config.yaml
decoder_layers: 6
decoder_qk_norm: false
decoder_positions: "sincos"
precondition_frequency: 20
Rows from block 3 of the image encoder of a small image captioner, named by matrix and row number. Rows with one number within an expert belong to one neuron, the router's apart. Each number is 128 + 24 x the weight over its row's rms, rounded and kept within 0 to 255. All counts start at 0. Numbers have three digits each. After the name is the row's rms in percent of the matrix's.
Before each expert's rows are labels from the 100 images, of 14976, where the router gives the expert most weight on average: "colour at peak" is the nearest of a few named colours to the mean colour under the peak. Only what is clearly more common there than usual is listed. The data: photos with spoken descriptions (Open Images, Localized Narratives). In brackets: how many of the 100, against the usual share in percent.
# router: router (encoder.blocks.3.mlp.router.weight, 4x128, trained with AdamW), inputs 0-127
# up: expert up (encoder.blocks.3.mlp.up, 4x64x128), inputs 0-127
# down: expert down (encoder.blocks.3.mlp.down, 4x128x64, transposed), outputs 0-127

# expert 2
colour at peak: pink (26 vs 9.8)
router.2 103:152138127140121149162169124096136089147112135101104121114123082134126111144171153145134132154146130152090140075146123132080086108170090136109143116137110089102132131101126123142100124088162139129133139146136164114159105125123113134133143153091125158150145167120112137094164114126141143149112141093174163107109128071175174077119091149094103155147134117117137142168134120110114135130146
up.0 095:096110115145171137111134154162087146101090083098086174147114132096119120136097127144101130173138112107122100085156157122107084109125156108155150098140123107149157114152106180138156102166120132114137096118107122142152123177170090150128140094102108120153144128116120135106099165106130122113103120159121117124115092152124097109106154176124143100139139082145142142118098135120103124108146
down.0 094:119103151100104123157087131107126136143125139139170094162151102087153104153134163170098161137124125150123107167135138134120114116106118160170095112146142119126140100149127109173097145097122114112116179114145094134166111084116125127147141118160113063124126115151123136093138152132147135189147126101156141113135140160134131122131114088143119143110114122119171112099163081125135120155065
up.1 106:126091120130176135107130114085125134093160141160139156130169129137090118127158141112123118142147171150130139111177110161126088125121157124134147147120143102164098151121147140122118103175087095158134127134117124140123132124126103126094115078159097118136117147155113148134138167073121134167153157146134088104116146058149151134109089142144116091129089101111143143145134145084135095124095
down.1 105:142143145133092118165106133119159112122168187130115093099132157153136123125108149114160093170080093136119124148125148115154139133153119173137132145151150145108171110126070140128122131124133158120151139148118125092130119129092123145159139074104090134129151133110145169141128139205101064172162134113121114138143104135124146153127112121127116122169142138134114139142102114117113168168109
up.2 089:087137138139151119135146108088119156090093092145139097102109114140147111123107100132100112146108170099098148153094135183124139100176135114151133155137108161095144141137116146150135135110132171125086079117132105108131141133067158138153126116173154116134136110135113121155152135149094163110083098151161098115127131131145143133112128119159097133089123087127149114131155114102099136087083
down.2 090:130136121102159119144106102187121083076101159143138102119167129135126145077132141122121169114153138164109109121151129150124104193118128091123113097143144111132106141103156130126150130125162086134132066145133161146144099131150092141086145131147102146126137097132108120149156115147128134152091082121127108159129110128113132125127122148151120120148150085116096114055117112150158148163129
up.3 098:127134115147150130111157096142118118092113143164102126168131086127092114123170144112168114136135092093153137123109110147125118101101116069123099130120130135104156161185100151084095098127127130151126066142113127113157144100093125127156136127101158122114150116094139101134104122101156129148084134127149151120105156144148151163110100159150090162167087154102115133140141081128108113148131
down.3 109:134133137124108141119097170099095169166108131117152128170139161120157123136139108142094140134152176127145143134177097096104158120119147107134135090136084143129137128099117138120114150114105083128136084159144129143121173150135097164138134144138100105087142125116138139199133165146137124107088152098169106135141131110142107108128100120095119122163116123183132112167163131137151170095120
up.4 096:120190129156132100135140084129138148113108073177126148140145110131103120121124120089145134138160124141129119136135152075109116129103128099124081132125128134110093116122103100157142133151096127145104065106169165117135115133116166105100161146092169135132078119146142122110139116104135110122149159106124107107140162110122117057134119180120112117141120129087109102149138129122147085167121
down.4 101:157089145087097157137126122122124155107070160104151073093107145117129145133122119127151120107116151116153162110080124109114121136134127140103132082114142158160127127131140093143153152119132150155129121165087094123112108109142132082122143136175136097153123140095163114150127113098172181126063137122118102092132102120118166144113161110128145104137156106112097150114126108153125171120109
up.5 092:138106154134106118142137136085161139112164112181174128082167096139138146155160109150117113121081120113114140144103154129109138133139141144098129087084116092130146108136133137134157104117155167115136127109102089146112113131150141108133112137179146108071140132113149146164130130140136160135133120143106105173114149136110154122116178110148121112092104092118200142177134149143138102100133
down.5 087:155167107125126162115088111148123126151101118105126136151135144101074133165090156153199131136123125121098116106162105154148118154125141140165153127137152153125149139132107086141163153130095146108134158119158158116158138101090125099102110165112116093118160148139166095081143150132122137143126094110125130112118132144140130072178116141142109115164119119102103171138114102112158125173115
up.6 098:156105132107127137133098134120145103097096138120166117139147123123111128117122136119140146136141103129116120109121052156127127126136126135141166136148148144154131177141128111126186098094118101149053119105117128118123121134134157149180094124149158104114162175116144098122166138102101092097099121108146139136107136133121123131083155152125108144192101143131145091117104094116064150142139
down.6 097:132125180145163121144140121172153104097148111141152117103150166125138123138082148136119150147144128118125147159142166139140139137129116118106160113120115121145126106151143130086124142134091113140086140092137108094133111177094061094121161139087093179079139083137119114132083122126123140150081132149139123117100089102148121149150141151125112119130139148095088136115156120167132133110081
up.7 097:142145139096132141104155181118139114107134094111167083119116084124094139103104116132145149091158130150153130115164125110131178148125145140104130138100124168131125092110159109134138125137144109143101129130114119148137127089074104135129084106095095159107084148164118142111078132105127146078120136103128097127133157143107143135120083158130109088155090117123144142108146130061142138091125
down.7 091:126143156147125155140099098131097132140132110133102161131123125188083100096139107160110136184149111125071148088170121122099094154119149121151125144068132136105174108130122137107136122160108135121156156169122117075166124136126158119114135141165122108107147135145126111172117097138120154142123140164102157154149158140129136133137164121155141122094165103128105143146103189123112140125127
up.8 092:145120166100144119092133135111139121124151156126142121176151100118095131110098090108100155144122138099142114111134096155116138126155128114146165156132159143107157092123091083162096115135090161095119132088095113170084127118141102139164122124157144109130110128129124139128148150070167115107132130150116116132117121157128098133121160102135128120086166091087068149092096141104159122098129
down.8 106:098140094097107157165141147134151172153103110087119111150108141105140125105163115095164137124131113158167129102155133101135145147116085108110115133112136130169129098128156135114115134153126111114127148173089150118143150125136156051115108108125154130099118160106124144099118182174134127124138138133102196102127159114163141135106133125116108146094153106135159096071134127119103103130132
up.9 103:117132146149146114127113109120150076091110130145118119110104154123153119158129128158096085142106177105145126146123164084072093135134118108129084117100150114145131131140086121077174115148135111143145112175163134080142133153162145124091165083145137160134120118160119134107129102124130114119103104124098151108136133139118087107154157157115111108102110118117128129113071116093151133156164
down.9 104:137149137153137155122113118131149137131126136130147096181195082108130083134149134121132120154126136149161187143111071168144125114117118132132135098073115128106122074124120108139095122086131129114115173086090133132124144118124104107131136134166134104126106112149122138124155131122110099105144129111162092103134128147124150115099149140148143131118120151185097124166179139143086126166166
up.10 093:108109138092121127158113126100116114134159174131101114100112134067101092134085149113113164116180138123156139143120151126125150095149140136130118134124117171111125124142093092132141134175114123182123151135134151109162143142132115138166086123141108146158117171111116114130190151127132175113149112132105125123128101172112078142085137141164141119093157104124121145101095081108148124134145
down.10 098:135157149125125100138138112134108177101143110147148187108102101145144128107158159161152124150145110134146136099148119153180158124056104122132152123111132125117131137111151118160111153130133091078147169140122153137120125138120092096161121155154118141139169121109144088086126133088112097129129112137109127129162085108134081119124082144126103146096134135142119088104117126112088117102073
up.11 095:118137147135105106091112136142127119142161113117120087096110165112150117107136107130148124158121113075142142087126133112109045143122101075137153149105123137132110125097078090126139070150161154139126133122156119092136151136134168144120133099157117136130141152141177149131152119113150133125104136094085120117127132140081150097119104137141134078085175147099120155132098136114135117103150
down.11 100:125140126133129150140150091131117149117131140114114083136123127107142159117133118073143097157108101111112113161154141130142134112130139145139139123157113112088105068106114119069083144152129123117160100151108153104127109112161123100151103149128144134122131124147063122140131107114084123108151171144154112131155136140142146177090165131058145140173111139131111156145191153100144113122136

# expert 3
colour at peak: brown (72 vs 29.6)
router.3 107:167129137082104115119145152102096126094146147151142139161190141117128175147093151134115133140131152120170096154137090090112172120146125121154074147139118143134109131116122127132112130156138112150167122111137088128114124112166153091121122103130115120081132086162150112126097132100067157108100109166126090165122158136134135152086146115129127100116148124137101120167161112159126146147111
up.0 094:132129131064127144122167147101133165104117112093095123136149124097090102146121170147113148145121119133151123158110120102089117130133107122093102124091109155086104143101088125183137152142105128126136098131154108091125103141127167131167098128152112137119132083169103120077145132116143125088124131158139152148090110148084118136125078144128135148123115119077150110113167155117095121160114
down.0 103:121125151096150071149143118131098156138129148125100137097107120107150116093117114124144144090081127098125133114161106068081164103154121100102111124122130126132131123139085125129140094158105121099151162144133099162113111132152120146119091100105105140123133118154145140123118127104128154120112131192123088119156127124144120137115149108117125157187074118169122138106090109105083105074110
up.1 092:135144137145129183139118113127133141136089152143140106174103135093092131089151109141113173115114124106127148162117136160136090102109150151114143162134121137159109100112094146158088131137113125114099117144128106160112158084127109120147130108144083157098113127087132097092129114158128139140124099100164149075127099140112117118119121110077188154131127166091181137124131124133154176124119
down.1 100:121142084159141116144139113144160130145137139148156156095114131122091088191074144119125132093125133134150152139161122155143167132109120083147113113172136116164160147135084100151126125114167137129137155098156099131106141112131109130151143089102133132150143150108141125145153074088129155135141135098161131119116166083106132104152136112089165120093150093133184104103142116109122109123143
up.2 097:132107158146152132160144120124096153072097188117089133123137134174152116165151091109111165096143145118132119093137105130123097068113149094115110128153157146106143108102137110155102093151166144135113158129133108104160144134119154108162101139078128102133146116135111143157125141122100153160121138173128111122091114124157136104100087114103144126131105144107133099128125122143165154170170
down.2 109:133111120119146132144097157168121123122118167112132167141123116159124151119103163152153162147131141124148089131111136166132140136138177122170072157091153151118099144144120148119134161133124126140145139147124169136137169134182116128102140133128160134134090125151175172157130151165153139144146153136128081143104083120148132141144137140139137146099098095112115154134159122116172183146068
up.3 096:153122136105124147119111140091100095130144122123084108093082162136121142082113135083132131172118140139158170155145109144079137169164146084118116125131100094109113119113144128137117111098173131086117173117150102111137145107123099104139121112145153161126104133107123128162158091090083164136160133108136118112144102160116117073117073113146112120147145133130152120144119140126167094121114
down.3 101:120128163157126092155127150136144119163134116105089114134115118168090155119100130130166136168162141075116128155141118111153108125097089103107151156124164163144153163161125156161122171116093165151161148123135156122120088142097112070179107165099134146139094115115138109165144104119116132143112115136154124065094147135151144111124151154150132109145124125144123120111108104108158120105117
up.4 108:113122128178152117108135121094119077184138114111145149152164112162087140080127143121115160076147123100147145127132126163117143145129095152138146119092175134127146138116142158159153106160103103101165177131112141160144143149119123140130114136126118103120087082139128137076140112075132131154106152140090137116164158123123133097143152130125128160114160113124071153123121152118108129101112
down.4 103:124166163158112154126158166131112153100169121095096109121116086114172129100128113154123139098093127154113132132144111098117121161154154146149115135122125130136183144147076134082104101126141141126082104100144118083125108132113105103139110141147129151102139136074113174150144124168101078086129120098144120136128153111156112161119100093108133142114120154148132101074144142143132111129156
up.5 105:111103173111109164089145121096097136139100169159111198130129124119136098129130150140119077126126139110138103154107141147114088159119145173127122141125092153135149136126136143113123120124118105120143119144126105082133132095123147086114121102142133142129109128112096131107113130110126153100084141145068132153101145112126100104103143092113058133100156117096109172089095130165121102163156
down.5 094:120151145136117126116103155110108150086145139142078106147099098182142128138127153139128157160142112130120127110124130119123152157131091142108110124116182153147121118141095126140174097102096174113096131126087142149116124080132095091115124125146122153109132150132120110096105094168117139082100123093190152148149166169104147150159135138094145136127126093153126082113120118154089152138138
up.6 090:094117166143160142089128103182145142151122138086101114164114105117112111145110168141118095156154147140087131103111141094200150129146126095166156134159139124134122118139120129121093113137119163120175124159130139117121131084102155168144172162123149110145143092126144122107142115128144125158159136114118073111105108111126106133090126150078081144148119124142147125144131112173143132101151
down.6 102:181137134103125102174095131121157169130130112121070133092103114136116053135156144093125142147131154155129121097099158163142144159103119100120124136119102129126087149152157090116100135109106096128151062152139140102151105122126116157123132151153113116148138123134134141092139114126133101158138102151160115149147149119135108116173158120147124191138118075137128135140089127108137120146155
up.7 102:136101139173132125099121152101107101141117104144122137110157100144122127115126125079132109170088179128152122099147119108148110120143100121139176150162160139207123140155135142165159107134129146103140145100147148109160104123134133103120171083130107154115167133144103130089141170139174116142107116116144148132118113138054122110121153107103144136100139122112163157100096124158128115146138
down.7 096:112119108112136169123150134114134151154106105146087108156138159154122152142129117153152143093148147186132145116147156104143153147128139164122133165108134156089122146092063104133120141131132163121128146110095096161130126151085127137184139133167125151161146148072094148145127083118085123128076122126133135115082145112155171149129136131160139115132126118122089100145144096096153134114134
up.8 100:152081115123182109140138129160122142132135146135146137125130157114149146109124165136163107124161148095130082107130157148123096078133147123151139097172128121121159130102120121103147131141119121075151139148130153124130104125162146142126132087161133139111160170091144147125181163160106146146106138085110168140113129124115135048089130148161102145152152142143149131122089121145104167109143
down.8 091:097118116095137124102111126134156129113125158143146159154140069123111162106121122098162133101126148144108126167114112123120113183165130111146163184103132129118108102147128156124109121129081095189108146155147111169118130160142131128166114177111129150131138097129089084097084111102122126075158086081113107134140117111136122145128150138117123116066123145123130123125146138113113099127143
up.9 095:147114083114133153092061110159103121167124162142133111128132129173103138171139144094108120111104112131142097153153111109109121129150110119143145139105108125152124123118170135159140090148108104149121117131132102138116121122123108129176144103100124116117120099074174137106159123154113153084091132118105169134089153089142111119118135102109125086159152180141105131157141141100115159159085
down.9 099:116114097140115076139134160161073097113161121133135113145140168122122108147127089117114103129151109135152155127129148128140115163134112089118106130144138089161119090154101154115099115162137170172138137108141104143117148129131117095082156131106159153133155153085151135145128147099101138107139132126173111170122130137156173100157094082122126122119153175143159128148114076106150098105113
up.10 091:143105086115146129111097087123101117156133136151138160132085099132139101108155164106140148156142118154137140131156117141082182149127121084121140135158130084116151130129145131135208154085112097105130109104154122153127100154137101134082115104130115111102124148150137103123127111087174114126145155113192101123131163074169125117111153135126132149110112118148135094118125124153151148130124
down.10 096:089149170082109153126115116127169154154166099130129152143123141163134151100120128143169139083136138078120083137116123161151143103139119111105135122122100120098154151117157131148142141140084120127152112122120111090111118159129144136100129097136133131169098122079123158157150174175075116119158078159118142123144113142122086136164097111129119104158145096111125150126168127114130122154168
up.11 113:115094139109104176117161124127140149188098133118130135122119138156139159163105125136094147117088113095130104197100104120141144093125131136167087077101082146091107139112141086127113128157096163142143149112153107069122128117124138138166113124155128108161137121114138122136144170115127100157103115140124103160138140139105118110093080094122143078113140114141117142119157133108106129152133
down.11 098:155118119136086118158136111102124148074133172130156124125111093125143137127150117132120142157137095125114177096125143150093109101119090099131181144122165134116159145130118151111143075157100107110185095130107126137135119175135121113083100087161125124099176169137122106152128081111145120126160164147134113127146107167092143130156136159122109134133082128151121136126114160139101159121122

# expert 0
colour at peak: black (68 vs 16.5)
router.0 093:073121131173137159093102127172115145158106098150175106142102160184153148133090119105124078111118126102122134126095149142143118134128162135103153122163133129110128154167102122143142129107084154134097105128097141153085153137114088146114134169133171113125131127124107167134134162121126114106140108086114149088126096121164122110145126083133157131111130113110118144087115120154104108106171
up.0 112:111092104101138161104125144123140158107166149127128117097118109119075120158106136110190140137125123106106104129108145132125113100131195163153100156124125157122099140132157124073133123109126135136120115140146129143081174187124115116143094108142140061145138165110147161162107124139149133074149103116120125113107125135114151136149151122114132072093112168100107129101125133112105132110119
down.0 109:119080137127122124130114113130118138120103112150098150136157128142124097119117152117115128129113129117172137079100135133108138115155124181167156115123123120116127159080088142122104114132139101096109119129104119194171104096116101159101122172180131164075127143102166141116105154140160102112159097108112126112162149093126155095161127139126101106146135171163148105117112106120117129103174
up.1 097:128098171110131144098165088159182143118138111151178120116135103175120145149108128137119099086098106123111151093122118146112124134150134148107110099126100151094129130075129137125125158144110141196094128118125104128082117132117136131137132091106137137111131109126155132097150131115136150167095115097127130126146218114137129144082134142118123121149157111146118178140118153180137130123119
down.1 096:137129118119092122091167129104091157115108142123107128146114165133158092105118129126133168146143145164113120121115148083100142109085138180166150110140126108158100125210121060125121113062130157105146099131144166163130177131124109097120126111133128131180129144118122147157129116147143141121092099136130136152105139138112097114107140148112173145109136125111122125136161096116104118127128
up.2 091:107132141124127125079106132144110140133098132108079131126117127146151114116132148141148154080120124111117090071190145084144137158120149087164129089112101162128123108106111089132088136144134081145125131134075142122114144152137141096151142094103167125148123079115139108128126101120106146135107081127125149155109149146157129133125144135126123088145142129081109153132128174073133160165133
down.2 100:104133152122115102105097123131087171121144131145119142176139129137149127119141129119126142151108120124144121155114147122084139132150136164125151093090096108190191123138147135162139156183117104157118102147090152113093129115147096163135141131133123120154115162097156089163147128138101140120120131144167150145103128139124146107081136158142125173188165108129128155117085156149127138092137
up.3 099:128099133152148145149124117146064102083156115173094153164126112161127084131120101121118119107119131094127123143170128120127149140137129171118098114109137090114125176142115118116133136151108168148150103099127117143122100146146117110119096155151102136155174151123138132116137122109158122136137167081170121098162118133138160133087142140088123149154153109119088132148118073082171118140165
down.3 103:089144078141145137111124136116098132159175129119170151125117132154172119081146135137167111110135128122115127141153138154130101123082131114146097142110170126123171126127088111137166162144120149179112114129139068162162149154110110108162138106138118154161090118184149151110131109166119112149112124132142144128140120144119142134122147120148106181128106159100115117112172194126139140139121
up.4 095:089090143168112134134092142108096147143123109115113152134123123155109131136124121094144099158135077146108158140143135123129121122087180147096129168131121112131116107075112158105106084123125160142128095131166130128138169157133134098096117115085145098173131149099127128124106155090125157149118137124129135154149091072166160108098102108123134082127145123108116154149118145082103113082131
down.4 107:138141111155147062161130154166118128139098122117132102127151113153159129132136115123145122131114124121100105126152131116184110164149163194145132144104087156115132069114120097136138149144114175132133118151155101090113101137140124154125131087171114182103117176152092100141124136131137129122124109119120135096172117172124125164136148150143136120103149127133117133103138135125167183167112
up.5 101:079093133141146187075111135144132137117132135148124151112116105147069149105151167122172116096149103089132109130154101109137151108123104130162140111101157129100087107125100200176156112148144152099122121140144126128122131144097138121082119120107180121146112153121143141083117174097114141104146126119121147143108109089152136095136108127127127134095121109146171135138154121103107117134109
down.5 103:142083112133133087149138122133145095132134108133152147155137122130126129147148107136117162109136125091151180099093134158078130143108125171114088157155112143137152107081141117125152163128078094133175127124106133161125132134136156138091124148188133102179145087121122098125138152146166119155144125143141114073131143126143117138170171130103100107133131127109169096099130161123102132136096
up.6 101:125147129115124117131127139123122163138118163120075181109117108117089158158145175138114139120147136131140090145115144091125135145086132138112141099098149105097138118128144142128125107137091088100100138146133130066143140100161119144148099132138132159164094133129131196139171124135130179105113104147098154178100155155110112109127119131165177099119142104158113143164124079129146128136136
down.6 100:133167116110126154123112080110105113150143132136159091110105146098137113078144128153136139175134128145157135170131148121144151168150204116160099137160130147132106158130152128149159125117135132171146108109145144160183089120109158125139115105151155100181105136130109098116102120127108101096117106098160125117139092119152105168119118140105088110102135127115146098151144180137105121125123
up.7 093:165102130084113125140164122167154135153118128105094117133094167115141134103120162084110145122120144119096145142094157130136081136116132104126129125145129164105188107118137117127107146131135112101130142095121086115117119126130092121137123129137114105145087086140102107113151149145157121149145108159108151186131113104116114172136096143060104089105131136062115140140113157079150115146119
down.7 093:116150130162147115114156112117129166091129091080146130121131112104154126126188122141193124135126139119076143172106140094135187132135117072118129150128158100143153107144117146129157153091145141150141136165110119135090129115127109148160160093118142145120096146168130142122109169086124134128118104122169126131144140091120138097148130108105136087112134122129099181153127124134124146080103
up.8 097:136127109137132131110136083142148133113142154078112094135111102138144123120134073117085127138112121109115136149155111114142156095087102107169090086156163166142149143102090115129096149140131108187137103084149117119120107089104145126129132139127093155155127148108141159103129168115115106113153092091118111132096155114131143109162087167166120100152139135101149133078138135125090104149133
down.8 098:133139139152104108129094107113123100149122173128146086133101117118119145134122121108154136125157160158098143095115160139177148113129167150097122131057107086111103150135129148100090133163069134122135135111186115124110116164098116127134107163110126116136167125143149163094154131137142155100102152105150120100152099129088121132134160142118123122147114142166124107172087095142141134169106
up.9 096:121086076138123130115118160142137151085146163139124131124095118117110113132148150119142103091159080086134159175107133122142149123120114165170154138084165106118103149106119125130154100126097129151107107123095124074104104147131103123162074121130107149127096158121108158151152163126165147110109152085157119131119130108159152135148114176164117114144084134142143115093106130118128134095104
down.9 097:115099116176100119098102138134105124120118130136085114130138125108128073134102075125130114150130117178145127127119098143129103121127122185100144112176144115104142122115066149108120134102103096109164099108080127174156127139151108147123155143119141114166119164152134099105124114185116137118106104161159134119123132144164137142138113116115146092134135113112159074178146129131113110111082
up.10 106:118149145119157122089165098151103114108156094146099113099112127133117129129095131145154138103090147073149127147177129088094156094122145146134161123131116125131119147107126166130149101143089112155073171152113100136096118124158124170106110116177136144089109162143142134149118107133123108086137094113133098151115089109120160116132117148142134143104130098158151166088080125098137113106133
down.10 103:121130129115119111129141108131117207200095156119140155145096138134125135158123138110081145143170138122137161082135140132126089107134169111162127099139127107126112099148131123130064154119158109119138126109137120104097129153130116095129080151125163138174154125117163139153137132169086157145139117140111075118140126140113114089119164119132116090157124139096137112154119104096100100140130
up.11 093:114116150150145192111151142113120141116116108112128174189122090128113084114129119138144136096126125128157105108158122134143126099081145076097109114106159147136049073097173141162128112123104107136110098124129145081126142147133130116146115137123094123105138145114140146119118132131150140142138116132119141086111114095141148090137136148155124130125110122110054156130126155179136104121120
down.11 094:161138167167155100143105120160139131138120182132145140150125184116129152142135131118101109145082141096156138142107126112126120128165140108109133129150126084147125169177124114105155155115100177114066142142113135130154101126100140124130111125126094202159140135152148136118147133117126112103158142125131102153117115162152113152158126159125139091119144095145119122072145155119108176164142

# expert 1
colour at peak: pink (26 vs 9.8)
router.1 097:126132151134151101164091110131127145141148140109098136126111154071136125089161077135114158138125107154126137178134135138184118133099097143163144120095164138123151093138130157087134146173150116094100136120123128122163136117093114134130093114115122155179140122115134112131120107142163075124142153129097117180152112150109094174148160155160135123116115150129160147101121171106145149109103
up.0 096:115100150166117152152158110134144160093103137107127146072114126135104121136150107099177151126136179119148134083117169107088113121126163155145100132097144107160118119167154131113095156127112141116107152089122145129112143127112089113154132142115121146160151122133064128145139139144118143105100174064134128132141137095104144138107091187146096129108142133126153143164154099130110153134138
down.0 104:125155084133157156139140129100106135130107142107116103126135167115104122119097135121171106138112131123115142112084097129158148121104144117065148126128146144076137125173110092110145140115140120142121124142132121133149102112104153140125126192160113124174165101146130164187149155146115113111121132089120148146105122157113117136140102116138131138142123145132127111062134153093145131141221
up.1 114:114089124124141132068128128083179136099139170130087127138071164143161119165119139136091138120093113133146132141117135080126110111108090120142129089133130149089104161095103145137108154150169123140133143084111111122130118148156110137111119136114138154116099126132127133149144070132090108135105107168132141092150156107152083123111153160131103108105125104162103132074128101159130131107126
down.1 100:126144117145120117132113155125082107121132109169192102174182070112110160118157112153130112107137136124138140141131098132128159112107104141117142104142153140138093133114130169090090102102107165136131122144148130107128167131097122101093145069152122133159126110175106163124118153144112123152168124127137096136122098135145119082169115117136130098093139105099110145113151166094130146116095
up.2 105:130089148098125128162138128169105114136127167147148118132166124082097111107145116133156120127100135179130123096187105088141066123130145078167113160153176128119155116135147135111141165132119134129143107102140132127123108126150112091127138156136095104139146112140139086143068074150133137137108122158159091141125132152123094108101134109116097117133133140146118130094115130159134191133109
down.2 111:101131182131131110119088111139110124091161092119121142150103116166123103137145172107115115120158107113104131163126139158161144096146139106123118177094122128119084129110108126115116147137134112121129115102125116121184167092144147145067142124145109147157142063117120078119135151112091081111149111118156157136117127150153178084121141133136147129147139125154118138158131137130102071105116
up.3 100:177100090145147123150130083147146178090086102126131192127123117107103084115108123107122117113146142167115111095144141123131122154074086063086111122127114124113140107115162116116117119115140115108143109097113150156117127183168112113143119114118109157116113136121137158122117112125157098121097120121142074140118152079157106086094125117141095134140125127123106110146113156137130106159119
down.3 094:148133112129157132070121154140090164153137154145118102129125143173131143157127132126129136169118124115129102146119159146133175147092184143137139103083135125101137134105131148111120171118133131109103126129132097096148124132154150128099134126116144149174118122118148095175160125107118133085077134147073116154177134126140157166119091162116128128103142126134138132149145141090054154116106
up.4 102:122109127121103130159131118135116121114104122102115108140125118160126087100130150120115118129125042151129129167151132104116115068089145155113153114134125132125109106149181107111112092180156083136140107137119141092165076104145116135112105127112103166136063098117166086108095142141140092158108166134130128140128161087123149136125125147111118127099117117128092147131105105122158127145116
down.4 106:074140124158096123111124126125126152112129105127091111126124126080178130134138120134128169106116144152129131102131104119124159179127143162135141141156100082165134188121174158116080127126123117129114126148197158121153132175155109117105115114133103109147146133105095091103131104136145133146111161130103084105112133125101134193109138109120113120142137113165116130094167143167142148112124
up.5 106:175111125151133184134163101100127180127142145112146118094107162106170081133103143151128114143144141114152123174111110134097107119128143128143144085143102126139110107131153148149090136102131101161151110070120118145155120131140147170090122165113128132093147155135126160143136111160141123189170142129086123125116139139131145153129128068125127115116141117103121149133169135166096158166115
down.5 105:129153115128117099087126084120145097149140112109157126130093087141090166128136120159165146074152116114102130131112129113095136145129101139162139150069154135172131121110079105130120135160122155132115144128123160163123094097137105131108173105129124108154140096135122147121151146085089141140064178087126142163157125098116109122145126145125138123179147147134119132095165144100133144117128
up.6 098:126103137076139145143131137071114131115119135151153122113135137105155113113101093134163140122090163135152146140126111138144157124121091144098125157130191171089086103112119120167128165084119078157145119154143131167123098137095084116151132132123117143091120149125103085120121123133113147100129099112101112148100094118092085147161137099117144127130162102106140179126145130119112163160117
down.6 090:120094141074089117137115105097116114153086151142102146182110142129099128072075130099098127107112134150103141136082142129124118135099102153167119086113132110151131124110095115116136131111116150158135146098134097130137110098129123125142112120138161143093124130146157166156125139109112123149145145100101123108111155154196144120094159135118200145085146122114120105122132158139111154113162
up.7 101:100105123146123131128129105123128160103169161090108101076109159170129155116106160099126144134109127110158159120110101181138125132124137138136133144108141163132085107128133129108155138144118117104099101110116129146124131152156154154150068180093161173112187090148128127189126124132135107146131111088156108076132113137133105111107147113117112119120134126136116124109135180105132142096169
down.7 091:144125146131121120131152166131106155097071094143157133115137127125088091134124122113130131147131156132166121105098121125079111161131137144055100126149137126109137145136098152127099124128103114126130136126145128158103098127118161169120143064182115057145111164183147115096145113117126136127125123086132164157100111117092161124117124124107152160136124081113126103115146161151117123116114
up.8 100:125150142071116162145205118117129127101126099132132176142099118169114088189121086135147141118095110134113115108085131078187092128150084126106106134118160099143085137133132117135108118125157126111140129144103137121115114114149143155129077140136131138131127122107137134128111113115167153107174112133140140117117140182096139095139082083161154116125121140147125120141147107119115131134150
down.8 096:152127137088111131152116074119142126151130134121174087115139115157091125127147117156149156099167136122109140148118136113133104145120139089094105107170106165132130098114129140106104184111131117142146053149161127094197140095141113130112183156127182120129134148152141095136122117143119138133075148156139165110105131138143158150133154130076124132112143114097131127126112134151145151136135
up.9 092:135110169135150088120095178143143105130134150109084130115145094114164113132130118154174125078144092146130088140131103137115143136157129146108136128151118160096148116102117140116089134125118160169139128125082130127155110159134139117119140137106105180096080094102112167160119152112146143133127138118121122116142127105127123058124133131130132102161065138137134132122077166141105076114149
down.9 092:133119143133127068124122145097135139149156111152102085155093118106166140146190134156103159142150089136143169113107112148116108085091147119109109148143158109103132118094171139121083149134115188118095171156161122147150086115132136119124112114139120130150161163115152121150108121113154133114145150127108098136124138122160128166121112127144114110169134130119108108162137057131159130132103
up.10 101:124171190099117133103132101141112117096152092138170141118141112166113121113134100141110107145118134105129135143128137106172110143132129150114124127114114097116128169145142087170138104128082131131168136148127127126075102167168162138137123133124155094153107091135115124112121097115105140121105113144082079132124143155156099137137126115072179109108115119132129147114150078128163135075164
down.10 097:101147183141123092190151104120138129148101149137164090118103099100125152120113162148124083089125116140097127107165140167119113132146101123153174108107096113122104117064153166127120152138083101112155148169155079130125116128127095107113144133145157170122119147124143139133155120098120137160143129133115098103098122116096121132176121135129133125088118120144137137097132169134111131136174
up.11 092:118148161127119127110125124131125133148128153094120126143143137164148178131086104119151096149154101105138116171114119130130156158130098176121140130156172178093112121121092135130174140126102120105117111169120086111138120166127159108123145176112097099083180125080149104130107130129158099123114146091119100107142116123139119128130110129166158147112103115094146125090118191113162153137131
down.11 098:149121127117116098125124113117192134130117135146116136166143140105095107119139092099109127121100136183145146131110089078133140112181132114099101126151165122129126108135085131139155120151100131072098187146091126139107142124115095155133120152175129075135120200124141130054137118137096125123148125129136125115106135109113110125135136153174119143131130149164124105164140120132122155125120